Weights of a small contrastive audio-text model.
Model: log mel input, encoder activation gelu, encoder layers 12, text encoder width 256.
Data: trained on synthesized solo parts of chorales (CocoChorales), 39062 training examples, 13.8 epochs.
Rows from block 9 of the audio encoder of a small contrastive audio-text model, named by matrix and row number. Rows with one number within an expert belong to one neuron, the router's apart. Each number is 500 + 50 x the weight over its row's rms, rounded and kept within 0 to 999. All counts start at 0. Numbers have three digits each.
Before each expert's rows are labels from the 100 clips, of 14976, where the router gives the expert most weight on average: "band" is the frequency band that holds the peak. Only what is clearly more common there than usual is listed. The data: synthesized solo parts of chorales (CocoChorales).
# router: router (encoder.blocks.9.mlp.router.weight, 4x192, trained with AdamW), inputs 64-127
# up: expert up (encoder.blocks.9.mlp.up, 4x192x192), inputs 64-127
# down: expert down (encoder.blocks.9.mlp.down, 4x192x192, transposed), outputs 64-127

# expert 2
band: 250 to 500 Hz
router.2:558528519483546508517534494546487518512472620493508502445535490452486496454463418535504553496462392437607478502478478522666513513525551424562558433483401491531482409504490527420398526503574498
up.0:549599513638608430525492588495479599484418452453560512508438497453465521551480485493503517472456499489446599601461466493348500510493518599528521519520561468420522508456506489438425466476524507
down.0:564508628498422393513537594458523504452507544441509533511457486503483381498526524492428504392510636465428482460567454513470476569527440499554511532597552461489513472433574478625592528550432554
up.1:461557483529483520418605546450529471534468389578530463476530501439508472529407533435479506477556465495495462545542476516470499444531425491547532559572533540446386537561570490458498521459466503
down.1:482518511540531467487463457480530505567542487457499556535487451499507559498528496468506423444462477516509430534456485501504525535446581508503420469446561515478451462496585478565518533460469627
up.2:528546445502549470504493533458498464534472491524487525496434484591444439391562501415534500463596493507467483607531520524522545401585536440478421556550597434475567502465474502484509492603453504
down.2:472484487506441557474588459553425469492396565498386459455499568506473456490596470514475515562479448432439501481598406544497447518494520462613497459505514479595486420504427504415491516438491474
up.3:424444502547530473569519476532512588520471467494497544569452456444496479553515459548496437479525440521431456484490443420377483494508569492557578527564432551458471410536519520475461600523474608
down.3:585519565495508440506504580518467579471468551466604410499520511488454525549427423563525508598494613505535511520558467511618442491566509527543638470459460541507538518533511506476496538533499510
up.4:530448509536442481486486512511433468474585609577487467413514515454528566461460421486518432486533514467507507587356554496392536487506457565516504513457480472501441501606507523495473496479515590
down.4:487597472439538510396421546503525533549462545467522534457491441523452459479526528509495590491438440495592446551499480511512520484499455526521528455499493486448422516497477509411550449493560566
up.5:486499526586473452526533475496497530414479535476486463453527481487524451577453439547514512396486445531553494528527538556449493468610586441481505520480517545436497520486497470473529354468468543
down.5:458554479542545509493534527497366457537491494500454490491541541414547476482488506539574459520453588399478556628465445587473592477480486510509503382391597503511504435479500652514544532530494511
up.6:537504598454468569558420484463479532560487464466499484489593458514545589537450500534487434458554435428535494610452482490540516466594462439521526509408479489560544481479597533515521480399543519
down.6:489472506516492551448570538523553462434484477441568508506522513473519524442375509417477439511521543472490495529463480553536474436533482427425544421480528520502480502482530432426462463588472487
up.7:538560508576558466527433597538562514480468541469553491563373453470576471424479564434443461443418464468452547452554564491518484503425449519497472516522585470561422435528565542521536539528476460
down.7:396490526493554474597493519507507536452485530529486585468505494480553513484509518480487521527463467514475410436493558518571489457551561510586506501488366448520585507552514530497465439477578519
up.8:566524450504466379486492533519564498525482489402548544461522504605493534470491434535435570438492551543426537524452477456494463384497577528514478598494509506467516493538468555394556484561463544
down.8:545501540531476485554456416447444488588620539500452462448588450491536495499475471558505524465501486441477467453515543546418485613409476525509455533518549483554486493505511564475558462564502566
up.9:545527607425567543525382465437506509495501526428470546501546500424586532539524571500486503508487552585544464485566440535442538555533487378539477527439555514540501467445569462507576471502534442
down.9:535462476506432488485569688501509429537371597492534516528474511431446438500481559429521434459524578516462546623527542448485480511440531474439534563397556494613585511436518483537434539502486414
up.10:578519539493459539498358527494473476465457515479518431538571578455491542435526473501530508459462566549471410493523475583510487588550598487502585563383490534582499397546454464478489443455485440
down.10:538465560410416509522356496562509505512526515527453422519501405507485506463475481510455493450506442428551539575468551482468542595519516413472546404549537505542459568545507514486392542502551463
up.11:536508476447495522538417534614489457579496480535560467532532484490493455453398489461497510443527473455510412502403526498509464589503475536538530426620417432402475483508505514485462528508532549
down.11:511540445560527537526547613444566497503520480425485399455465469514503472502511476544487453453547524510522498429503549412609493481533562463556508480477502547472488545484492570452503509572397510
up.12:475525576420529448481418533494508429466447473423490480496462484541552513478372458495477521479512505533515539451509549558485581489519464428540587519501576468521560468514545582453520419519509441
down.12:465460458576366513438504524496512420569409525428521402486481498462459546573503539488408527529563492554545565513415516549495457527561501442612522393484518498466395554475532515499528439519498415
up.13:496514438401467529461497608477547515495604551424461441590446502457537491536457583558501503516462440464517494516418432411561402483533523473528482466487498512404514531383440619540443547465570564
down.13:540465427515448582618540429468550497438478502394533467550536630521439514535514462560512528403542447481510480514516562527535546456517464527501471484478555461416500502524433500525535486464507449
up.14:451555499575580451506572535444515522500414604466510528516504509386460509548558543588511499528461472477506455564494573501449457551444546481463475497580514494541535460509527563530459622518484475
down.14:582497517544428517434562634529514497458411501485525495517400497575408578482467489498469576531518543445443511499549367403492449446584539486594567516425476511511543490471406517438621505469605424
up.15:464538561496545561498558471467492563426468450489364455516446521516421433474523463496566421476433497434508549516494462448436452574430539463588554544553548438449548534586603492513458453522514515
down.15:559497519562500450497476551526485603462461518511544481512553559408436469485571466486473459510433566507407485586518430493498584532443486584533422475565498447531459514422554418475526562443491499
up.16:558481527449522509477431452509472421468446425568516560563506512504487482515486480499420448541596544508554474517500440461596580451509445514485516495482585491495454506430545511482540554418449459
down.16:475471465570485529577507441409439499484596540487465487499547597510604491416477539447463547365479431459437525484554539458496491497560467450467478420487504459529454407482530395461538447455509554
up.17:532512510575580491472487542510392515518455554475555539452450496494493596479452443482494480504416504540513485421582596448404483488551440530534454506488527538568503475503523446473512459488552470
down.17:512473424559458424456513422536475498490450496422577479534460492489462456485463519459532559497545503564541493466521488547503528496493566480440523456537526552432500536473566476523541597609522532
up.18:505449557528440444520478561541551508423543413467512476512534430394533479493471523558460596523561475466524476539512550484521514516613534469509489556418500498424532516520573460465481588500516540
down.18:448538538471524527492497458518537526518457438541520523432447555452459455498461505458515479473485492578621547522465521506369437477482464475544541500512491385480482607579570480582481420548453554
up.19:572457365482484496474534565439404529520507389466415441583475472503488502454558542453463529524476588466468569459495540561448448487471462557479461487410515551481463418464577531553541424400522460
down.19:441510575419507576517440478496491460625541486558518515453577512415535493477455549410502491442451478508485470438529415542541533540536488495529630495459506485492474492518445446490522451562483529
up.20:496579507550530437433490648391490525460476468446523550505571444485468478627582438598464461525408436542518458548506464465538358460529470478490491518464505511496474466413473528455542550456564454
down.20:514559586543506504516541579417478425465511542531487526510411477527469519481476510431478444491492485440451575512462537477449425506539543529470372497495642432536522524569510514525396467566459508
up.21:501438429493501519505584543525520536411495506499453556483473492524531461520538501555521638590552517478442561561419540562451453503405574474459563469403453508487468517462451485545529407557401513
down.21:549526436471545573469454535456440549621499455453494576446538360476456453520479566512490564428548491488533465494432504582459478444354560577481540448455569519459462493559402447481459413626565491
up.22:587494467624447493542394519416399498462472568488552522501487506549480541454539436480445538492503443550508484491470537541458429516504569622485529498498455461492399487526464356446509576512468599
down.22:551478468519605514477450551478560495589596403461550525406455413560582530495521524500501531430425568493444557444500536482474456520642598502485460583440551520457523575482445523390544494438475387

# expert 0
band: 1000 to 2000 Hz
router.0:462531506604551466519544514527480548560538486584507488530485429483472427436622540478544510498493428554463531494536489450450402500451520563402519443583489499511490458557521535509524476429539537
up.0:492487527538576434490457549492490497517481492548449492459400532473436445467468388519557533532502530480534433469507475444410508459499543450579562549463507512492637416521497453524490484478482533
down.0:499497523375593483471548551409526454523492450488520466549505493475539509587454411403459488421524536453427513520460506432463386474479495501454501485448551564509386568550520485573576482546525547
up.1:474498509454469434443380434517457543531493520517486484473452555621480525490381528472418466538538561462495428492424500495558501414458585437472489530534546469567536459570491463498549551485548547
down.1:585521450415559500550661581545503523533516543532442429520535534535470608476494601406512542583499514451493471547493435513482484497511418572518469468431571545543441490513428442533558558494506585
up.2:502519537517508534515520550440483460554348544539535468504570476575464538547526530526476406496456578601439549480487464460488464516519433503522468513410464427524602515461423443430500537582458543
down.2:514399588572491504540513438494477510447432490414539506540540483448611503354452404480571459533480505440558538464554530551467542505535469432538511525546553538625457566467540455494475541456552537
up.3:424469441554426607550501415547505503549474560601528478464473481470462459507421562444459424487525476524488577498560428452482513452469483493547476424600405536564530530424465361538479515429550559
down.3:449520501597531602505438555553537554529467479508476493435445527450580513594390509495443536527487542543502550518397577437556588570546482457518496505433532549580457554496553534528487527563504440
up.4:599486485474573465482490439536580508467476473476474471451481527459601571417402542523487456549460540497567519568520468474510464490557525411505549562516514536528412517541434459574510502504484481
down.4:434572543531516525535508543517482468483469513495528454516467449461482496480585512546471524443442464397578540568510541517515496484506454481436467457518535481396522480422532525508435474613553479
up.5:485489597464476413462472505522608551520442505554490469501580551386469440505560546544502409468505501566550417429506452449549484485479525478498587556471527474516554529482510588522425387558450398
down.5:522447526523618564507564482491580535451500461530526537515520512485518490513451441442550529446508583580590424537485507535504525500549568444529486384512514531487484416444567439546546471469477561
up.6:494539494464531451525484449445453562394431538559397507534500427557555549442501524559479426459440632623523494435520478481523459532497432478498533469531405411472499525524413495495557486471464561
down.6:478461543618501530495506469494495490576504493415482480552476481436545442468563420480486460538534515540519511498407420422512458596519462456481561445594549515457552490496486431485467423542591505
up.7:539517571488550460549444530513470538482529486459443436518512513407451424559368439520431500453428521563558494556486492423591490447469475484575525508577427467490532437550601562520500494523431557
down.7:566508426519545506504485438439495556542446453625519582495511508488588508426537467442572487437452514504603483463448579558538490557469522502527549448573532564553473490435364532550503384573425437
up.8:512443482423444597502460460505568476518501477580477477443526457415421473469561514507510468428455500558512601502565516428498556622476501556535560551458532512415494569535516367480495469477447618
down.8:469563531537517526556453535580426489489491546479467527606497549524453447363432422465534597458448446558550470482464531411449499474488613471558493520511463457496474603569592456405467523396461399
up.9:535369549520470450497413478481590606536449408463434543490517452434486476482481465487462452627494493508566380459588491513494532499529508529497596655517522497479462410556395393549512522464586562
down.9:555512510603524425518467507466528448428527543472461531550539600557515460468437521545549509509501497596504494497398508582415517525510500496527545501493506437419495466492519455474495492423513515
up.10:541467549500466547478557461475547560570474551455463519521524519482530526521618401603524513428567419491542394547473395465528564526553395511527537562468462444462623519476475488548492479547494399
down.10:473475458567482535413513432511409488485575493593501518554552483557536514523481499477549389496530510484516482512582567552500489417546501517457544437484563534525498534571467487522516571554447455
up.11:599518512490478581529505520478583541512537492535557512487560488470482475482483475455469434546581537484616445539478467564577489490549560477508522434608463469553445504469544580525540492526517531
down.11:481457537544541457522493523565495631491541461432406531542487444508412539502560442560478532507534532540508522486483527503504523462474476551523466398445456429443463514451498474436501553451453514
up.12:466486514565532519576534522476450486508483507561534508496531480473464528453413462515497518483591465492512582504537460515491460565507435553468426483444540452537533427491593452471415379539564443
down.12:424459531520399455503494560485548483510530491498476528482576537514451449383504487527450490468427558458484550537555536491447595459513556457499520463525502579467486474567517626574501529466512422
up.13:572382535547415498549489450461456455457426483471502373484489515517508449513578453592474408539521587494519479534604464529557458515576474475462533459528585490505507473417454544472518530538534495
down.13:495492553520572459580565459442479527496480459529501514581503462451515580488575386591559418542526421609462520490525531459447445501551451446522585523477480611458501444614478427469460520467502528
up.14:487430545515392600492564477495486562433461449504473474418571420458589442451454465488549484469508492504449508488471501491495526512533399506510531369469486519605546529534487508469528385477537544
down.14:502476561489434511412444490539481389486535475490573534521507536537496568541555546438500575507465509479563528485515543517454478471456576539467501482502456465544526519439479499468532517414469490
up.15:452538400523484452558502499517631646445550557416454610504521420525526401499513539474469508521505477568537463520488562542531443488589417536483503430507460497440525490457467492532526536505426445
down.15:531492574496426458566472535491500525466492513473499489532447544439488559504588551439461518416523619477471468475538572549531526448494454466443459552516504484530437604473501505605423463544577482
up.16:491442481508497473473488462492407461578520530488530508555519504499384478502496486481551560507514573488492524496465469498553508525510561499521481520372470476598443428553560501424483532481563474
down.16:479507461403448500537403504537564524475548501513459570520599539420453384584532467371511527507516498545574406506520482527429454454612553516581476442505377519474446497443451568484452522581553558
up.17:488504496475565554472493498426518438500473560542472488490505446532430461493560410475492600487524535571461519513483504456481436528545475483463561550338516517536589579517475531527448453528486498
down.17:455463484618516462596387488532469451461474470518490439474643486484555496484424498561469483497442514493498568554540560430482519507417471571498577511517564445508520371496604544491416565555471505
up.18:471428446529433577462444451544464440471509472530487567483502479473490452455456499571460461384419416492452589510534424513546520502571476518576584565480519459522499570475463435499463481523470449
down.18:447436567395530411478524481511604529514479488485558499486477440458450451608467546601534454517409519489454593521532493430473583467525478500432458408505527525468517409504495496556516526413540426
up.19:588544584581527457454529495580467490565469542543609492533440566477431512498551462463437412445491458494472510496483451514536596459604421434548476486500492435528450497504443558468448540610446502
down.19:419520545527484484522599497494518430441475499533545452574420541513562592448444445537519499572581434548438536510479487440507475476523598452453523463485473548476486467461518454361522487455460522
up.20:494487547506494385548543567495358411499559540562462482437632508443573413502537480500404511518522464432456525504508563523472469511439488533500504489450424432497490589525503535496481500601520501
down.20:493481468488487610505498433556519483560522460481534513485487406522522450424470543413545519477572544494421458467522538513539579539435460439507503499561535508532531464531527456510564454474479480
up.21:513471538571532426590493522599476510554505479434524476468506426572490455571497444483598505511581387513524532368464484486482418489457613501504435508512557427497404474501453515420548554487536526
down.21:489466422578531483463487439514502402527429515541432477525448496540628491488525558370449461494515480474466622465517471544459506525467537542479523580509497518417482446564543566508481531504525547
up.22:437448565498467489574570520610569464529514560544504524484507451548566527467571440542501477472487470450445479498472463470513518504409440572538501486502565441513450525464396474483600522492583455
down.22:561472454483447491524404521494486482541430421554424439572493479482555533522428414421434485572531513590350480480529520416441461506569515411530530470488525476505545486527575511503508520566524453

# expert 1
band: 2000 to 4000 Hz
router.1:562446540481497531560513489415496463532575482498491457496469527533424487575462457540499470583546577536480512472567490473482553473529479453512471563446489545443595521363440494561542532525446467
up.0:482512456557510443427464452429463422489394482527490566501530462565568551523616436452443424500557607481511458428396444560463550485455589486417519517389536560499468496470522503571478523464507606
down.0:426443386558579572535513525492492532558476500560556386483466475422498468506395618584516463462460445513446459530553529467558449496496425525505600542480397504405517507369523503462531528572456572
up.1:421557519507485530473522549481555574443442469432457574583538566504399467496510444322511551473520566410497658445468410513450402537487537526484546530541514511443532491457561574511490479471500431
down.1:427452539493554528589492527525575587558547479484549498517465523534468489499572485492506446487458375510488486567528485495568456530458587451540421575511527464482457443542496531334502511508467432
up.2:548500517521530431524507564508509471501446495480452503551548500572398490508517420433531422522464533342541566471473461577463537534482460456577486481627597414559524595551579485463553460448500600
down.2:517407527511573488404470497406531636525536582564482451522514486478534429490469425590529400495446443418509597516516504448412475620508483475522576507475506411491529554516575541445521550483481542
up.3:533546486509458433475485512527518489504577400487492523548549537479510463526518392495540497521537526451554516610459451541572550420514502480555433503380558418519447592429532561472540424512535595
down.3:462528550497479551444511461425539550455462392549507424517497518470489526489484582510565548440431440506463561492506483514531522418489490493448543488453475569467472533505538431432515484465555574
up.4:482457432522505422510533510463467506552547517557502441491526534519548583458533379609563433495566576478430537594518524503545499476577518499475383529538495547505525424519565411465375426451553513
down.4:489513578418515535511440474509523547480492497496467425580528502533477518518454545552463529494463471479540543461429419326361452509470487425487623544499440468461481483531505557452453523540455525
up.5:500460538544464558539535630525583468451530472523520548456505485477348470542470481402570408465399540424496462442518398518545525590509532492491552438443406560459551476388457506526489493485466544
down.5:463533529472533567493607489572546471429469408508559534480466468436555452443501500417541468507482432473514463429462413471576455469491535392504449486546618479532535469516447570523549493572492527
up.6:570502532525478429504516499515428424455457499480544530457503426474555575512578530494477532517496520524490541595500508455495480420542606583531459496490549598531570468557476446521500463432440460
down.6:475504483505435544431502481579530541636578455408504568443501441491471464530507438554468463440519503490473503491505571503486461522491474431583603480543537495436449547522532487489540525542457543
up.7:491439510507474455502457578499422561523484419479560482478418591571463428515551416467509483512571479526486448548483533527519602424430544540468498532450428489473504374444498448464557508526600431
down.7:468591512355530465540569583586510468492505512475528600551549483374489513398502546492553623472476492511404428541500526501479460567498505529457475512477497431540472552523637543463458426437434612
up.8:487534625532532440517496498406501458523560553538477473476376542598403460527448522495448532558500465532502502496541558459554454522529508472598526474529530459551472475520530494472535491549433542
down.8:509461558446413508460560500457447377464489508463536533525545510440554517511455467486485516406501615502410379519443519499390475580451524491400435483499492549521537513603555501502491481576568573
up.9:507531434446479470461504456479519558495468501429486567493484529501441415441580398438492539451536525466484508434516544498462492447508521556460523467491530489593454500464602474540548545544625522
down.9:506548380613509489532586567564482505438471530482533463619601477571620511442550485550500479514481507552490492427488455530514571474455591526549463533530559486595432516473425467564484499454457504
up.10:600536486475487500443494461441512518533468468451587506483560490430551499468528453452489467564461609483537476519568462531449509454467460602455474452607507465500574447479482450596462555470491483
down.10:466541431489505449507493506470422513470521493449509479535553501473480482456473527541515539541501487519405421488509426483492527481465451520467510462499484440519544477474526508423474431485550532
up.11:572485391539591555513406501465577473518524528522468534395543519466518551559538536409633495581410536482450517478503506424490469551520608496535512487503488468434518498484532527449519507583572446
down.11:675564490509514442594541476517552488506503504546539473547456478453441444480506482444494509470498437592374483525565536484502441482463554499620506466522521488448412501489474432463488502523517537
up.12:498508464485553539492511531554498534506525483462549510513434535497498570477456489387516471496487502473508500579527409458558550431594495547503472448465503381442514517451372554468380602463488580
down.12:485515484504472481489574478559503457494410549419545543528542462491510455470537380497540523509494486501532601435404496496510497497461501531441541493459525510423532593436472477482580415507553442
up.13:520509533483453408555466525535408550581581418474466575434602444552483577535469495534493462440513477623488545471472465515500517518477589515460408561435487470550538448557584487583433485454450549
down.13:479561505423481547528450513548588424418485519530448606481417474482520417514460493510506422513412579489518478412549503462540456549522543367490537453479516521495516488389458563544530517600528521
up.14:483440460456494497503563507515534462548478540581443495550619584488486527515487523534410501523561541493417518526453465459418489500476534517466394502621491378518595463580507423553462468515494487
down.14:466519451544491426425461392513574495567568558452463506414519427574498465455549457585393486411578550502590442439506542509475454509499501398484467566444558580472564482494594523517590526526455580
up.15:461461432499472513479484550578519515530576563536477528467530545438458514428524509434482413432461459509465529452542549496479464506552491571519429496403548604494441445419512611540485609463588455
down.15:469522518438481485599532510507505388479567476446574438478444448491450561463412364514461419445384443575439487496507577487573449472421543433531456512614407469517505541494519438462517523536477511
up.16:523547478454531432463508512468441439482508483460431557521497460611548586475524420427539508441541504526497399468455436468586602568490451448486558498544498469527481414525578531489538506386434434
down.16:491506438559471477585479518473563526452488466474522546443496520482532528546470540503487424548423444537528536525451426460484491483508525468518440465411561600449400513521536455577551470594350590
up.17:563550447518492472586414462552479544531520545469590460445441449514501430558486537435455504451470494436557565416509518435427379491452605495471457438461472533484432472526515509522564497553449548
down.17:433471526520541504493607527496446506492469516544487503409501492577417491600516407501562441482490436570512524572508470416531493354452571578533463547538574598478376503476431548544550486442527369
up.18:500484498490482492380513442540483510513487580534480387410496396436431476507542591469598463469558470580545520533490528554501611527544510474419653438509478514502480521533507535533603468418585413
down.18:506556373565533446454469471419493525546508470523531576574491543566510505530497388546461517496578409527477478543510521537614438543545589597465485515460536532449504436372495492422474503466501477
up.19:514394477429545541530506470628620522400590490512484645514524395533442452454529523553541438490456476496518537537481549470569481478572529539495491541499512497506498498453517434489514482528572441
down.19:488512547433482424474456428612482420456433573535509539475492418466569549482560467608495556504544385542510427394459483507613532537501605440495464632408518566522556535473452518448470468575510557
up.20:491452465369585497509463479492438533497486544471460441525448522530458464453528537485488468527429433523507466502465495550506484515598532470490473534547603555512515617573513442487598497542539467
down.20:526527546529539478442497533460436528481541512527553564399428417521387544575398419488553488430531450554420471555394523471585488489452568471504546427422516495456454540467522522480453504362539494
up.21:499434555580485514561454524576501465568494577485465466429490520418518575475427474421461548616479529558473410489546557489418518507598418520487450449503594401501504467434456497468408445565526595
down.21:499467556497638502403413466435452445497538463495538411555477548498527496452447464485548517514429616550500461484516496499537520445427544462587421423477572520470607475414477452394497466530482467
up.22:418490456547579495583487495544573510504476466470473604502564538455514465485410371502527573463538482527503510461374473520533530375507502526452516474547511575411473474507558503454473634467510512
down.22:486456523530483499608585522539445378519461461469584426561544493516576522445527528473467492451450520470499487487501469397514522437578414428412486584467505471478547524475468477510515470525470472

# expert 3
band: 4000 to 8000 Hz
router.3:447471447419447506489405457529505419380434429480474573535528537528576557549458516461479509454531612463436454521455505525476491505484444521511432540488592451543502555546556409472560472519479522
up.0:557490448479596447481435553485490511549517536500584470423651473526584599448514438551432542480518567507547469520548523521536520530513550533499465480500560492415569398525440504418410477493485595
down.0:389434558532470469533525466512497561524498499515448466437441469476456415449558547575490523468437493517474451501464506583441578473599533421522390465522476461462412591455468516532578564534384568
up.1:617395493370446506511523516599536451496540460424479487479533570562525513491499444455435471528492529521528454457410478477511538444439452465469536496524432477386458527428552578497486543510454536
down.1:479573558506404490519564503520581445488480484504477516465450542431567475405510523425522453506472465457446467570526562468508540518401471572429443564487489602500542553525412488568532539531526484
up.2:581550459493512470506442502482538472454480531441499511518539489531504460509587494544437569463528559513540446535400475422507534503437549574456493489501418507443539549552444571535450522531567590
down.2:547559540494494480460591499427467511454414512470538451384585430507481532444603511470502571546517421435489499406478534458515489498432634468471478540506564389488432529524502587518474513509479467
up.3:566475457450551579500460563552471485479543505526515539579465608591464443512493463390435446484524524420592470514550561595458500529484498459462506527516484504419540509431536534463539570520469544
down.3:488596473516411447511493481510616460500461495439530547468445492500532500497503505475476530439486547524471524511426593436388497457559502554486459460414429457446449554534540511527472502452535573
up.4:559427529520523445605515505486603489516526610570557499473420530424448432491500544446499502460571454532543376576545511545545551481566439506594463503522535511417484487368525471536475466507460575
down.4:516560441569487547445531501430471520415532370613519554499531541429450512537512510478503498416536555551510523514515580466491495504520518474520543448479494488423560577443517452499451494484556519
up.5:493576411371573545486483458556494530512473510530461578503413419421466502439494505466438488477520428502520452550517496491456397466511527507394601502482480467560445463479539504468584476461523499
down.5:466504545591452484584520603507494371461462428458431511444536505464567532409468514492564539525447516407487390501473495417548564493435535426482469460520527570471534580448461551537546477566459596
up.6:464559498501413484549504471491520421556449594533509560537583536483451553524446452512484552566442563513474503484551566521504503590470484500478537578482481501533558546497435531410528468528459575
down.6:523497438495479517465553426412514527507531473486446523580494491534520520626513441541451597457591501506478522470514532516528472469527575403538494490503480518422434581482521456507468534507439569
up.7:487566533501520454467496416504526527529485448510532517476517564477435433479512596490537424456510511493356466452541550554575528479516492489435479539540555515442650531575548497522474568490529556
down.7:573526561457472465622497450508501432474498492539539543533459482549494488398458521469573569557527488456484519524532424462452558529513439560600585522515447523519552491519547541500496465544483463
up.8:403440424570530535480521566467469487427436445541489520528578467487456438402521474427430483533500439496484464522495502473433548512514533526438533489460495513541520539494616479478468499461434598
down.8:519493456449435514512479536588583531529502568510478607428583465529487370474444522509421493426450631519478444468477552524552577555548510551422443431485509499455486520463518498497533500644487534
up.9:454477527531496517450453568531457499498549490499600437516490480518477504441484496560432460515431549526530458571483493486474493534430568481521374595487462486460543477539435471515373389456524545
down.9:577613476446503509527460539481464515516478459485460481447621519505485511551445519489525513583363526455506480437573420447578458504488538520533433499551503470489473467494606502510542599523616447
up.10:522523502545425426530488436463461538628541501519443443520482477498531443482414475487495451530489549449511535595603460455411512585387510561510506494535487542451511494509515573479518487501469481
down.10:442511534600542505463522594611509545548464418566598522534490471519501540380503480413468505473525508546422477429433541479499527432553550443461567445424514458497433511447455448508418571547495495
up.11:485458568468515604467451516549508519461552519414458524504570541440485550481454529522504495519426478482451489496640525517399528602442485414508475471496544501484472471407501560509483457628558513
down.11:427544414479447470503562536432599473528508487438501548464477551567511447456516511454493455434468431474481541502510539545499449476464455458494596539491549576439459431531557454484491468540513571
up.12:478530464507515480494469460468458476508568445546493524542472524490585553451400414525481478472548478528512545479514507531552471373459452537495462473441583545514385501508513395497517418569424471
down.12:282403469349503521587576387551502585503568498503496538484523460497516505459551518485514514550446492560498505497534486546459574570502520456533504480525499544480457460578471463480471458428483461
up.13:524570518591466416421538539538506476508555390542594544507555433558488412570495523449574497514539499513524467490494433557496468462430548552429546474510520573433491429537435414557476441476499547
down.13:536425478505415564455473509469496414519429518498432543484474547499543460508476478565540582485457456486540485450460552594508517497414549499463437393485536476535520604505533566445592422548344584
up.14:517479445532582519466524532604497600504491433577534562434516468463442528453541565471475473488546499603530553515406505465538545436528495543469465563462531482497467568459407524514473425554481486
down.14:450468567540475475466546488451520419539489495531509549495439549493408531470434539496564574546511448426474458509583440567497560518527483438504574423451377501383527468485511444466437492505583487
up.15:538494455498444426493559468562618527624512550447413515566475563523511433430493451512518549526438484384504478507446490490472588530460546577535555456415510544486571483511610525511530509485593597
down.15:473461457554490525563532587504548530467420414530472478439483468465447504514458465481527524502492468545459529592533514555483505485506466517500456503549551576506433615502524513498515501539542546
up.16:459489525543408413445529544518525489512508453488498473528469454344440517434531540460574425526482473427466512555484489489416499596468488379513629464476522548522503452515558546505604467457409426
down.16:480536549523531438402455592513558550532479446453543494536505488439574463507404442455544550571488481396475404482459503430522517454551462324509541506453541484532542471509495541528481480607644462
up.17:546475553448448518529495578575467518488556504501473488492473489551486534562384516533575514572538553435551568503425543553499487511505534558459470435512411557532531499602500532506465521438465511
down.17:478534523504575517568426482566499462595454504441474388465451453576547518532523510498540508470449445534485545524567526484424433565524507458488405524445568493435457473449588456501535558547441560
up.18:337450500562565448594580475559509487460499543498493468483462510510523438527486445469484460509550550561513550503488591557468381525545596467507436444490581470507475449528497529563506487407471503
down.18:496486610530539562511412476433503645431532530524504492446539506459503438510429413531481406478484480566473462470523541419453538526484564571465490475580452421421515523472523562529557552487570531
up.19:505559530478578492574468507418540555427460551550531445488547544464545456418442463513523550511462503532555433467512460445415518462491520482486570443590465543419473520569467639430452545559462519
down.19:546519431473540433526463465595407603402468371524563504417490496527515544453555510489477381586474521552531499500495557445473512471611564626447552494479436472459487565477511374529452548440513481
up.20:338414519531468483470427549504393467445539443444486449531543497520506478440496510451452549480591535557538574573531513477491632506477616547492551600453492560448421478497504449526609555505486528
down.20:483473563514470537553610369456511542520485527614396520603468495475519494518503400523544452479424530448544469539382517479463432518532459494565433444473509528551445456529553505481563408455461495
up.21:510483540469484499472450595503519528566474483536514391587435376441455475508482505518474510545442537457504518449467562473492560497457370470489535402526604505498421430482594534513532495467499536
down.21:530515566475418449461545544489479518446469514446556415407526498569473543480420612420543560472443480427537473512521492471500555487491566369574570470450431487518531515450483577441404463475465564
up.22:491481548554405473480429466552391492483338508446512427542581564439481554490509524529533454486439458557451457512561406569522416433500499536450497493491499485458446532510538458438533443523553533
down.22:502557455396539487503468456450565508415421481534533547524524583452551536502456401470389474454463620475472577537376409378503443362397506573507484582522531504501519493520467512502506431491450450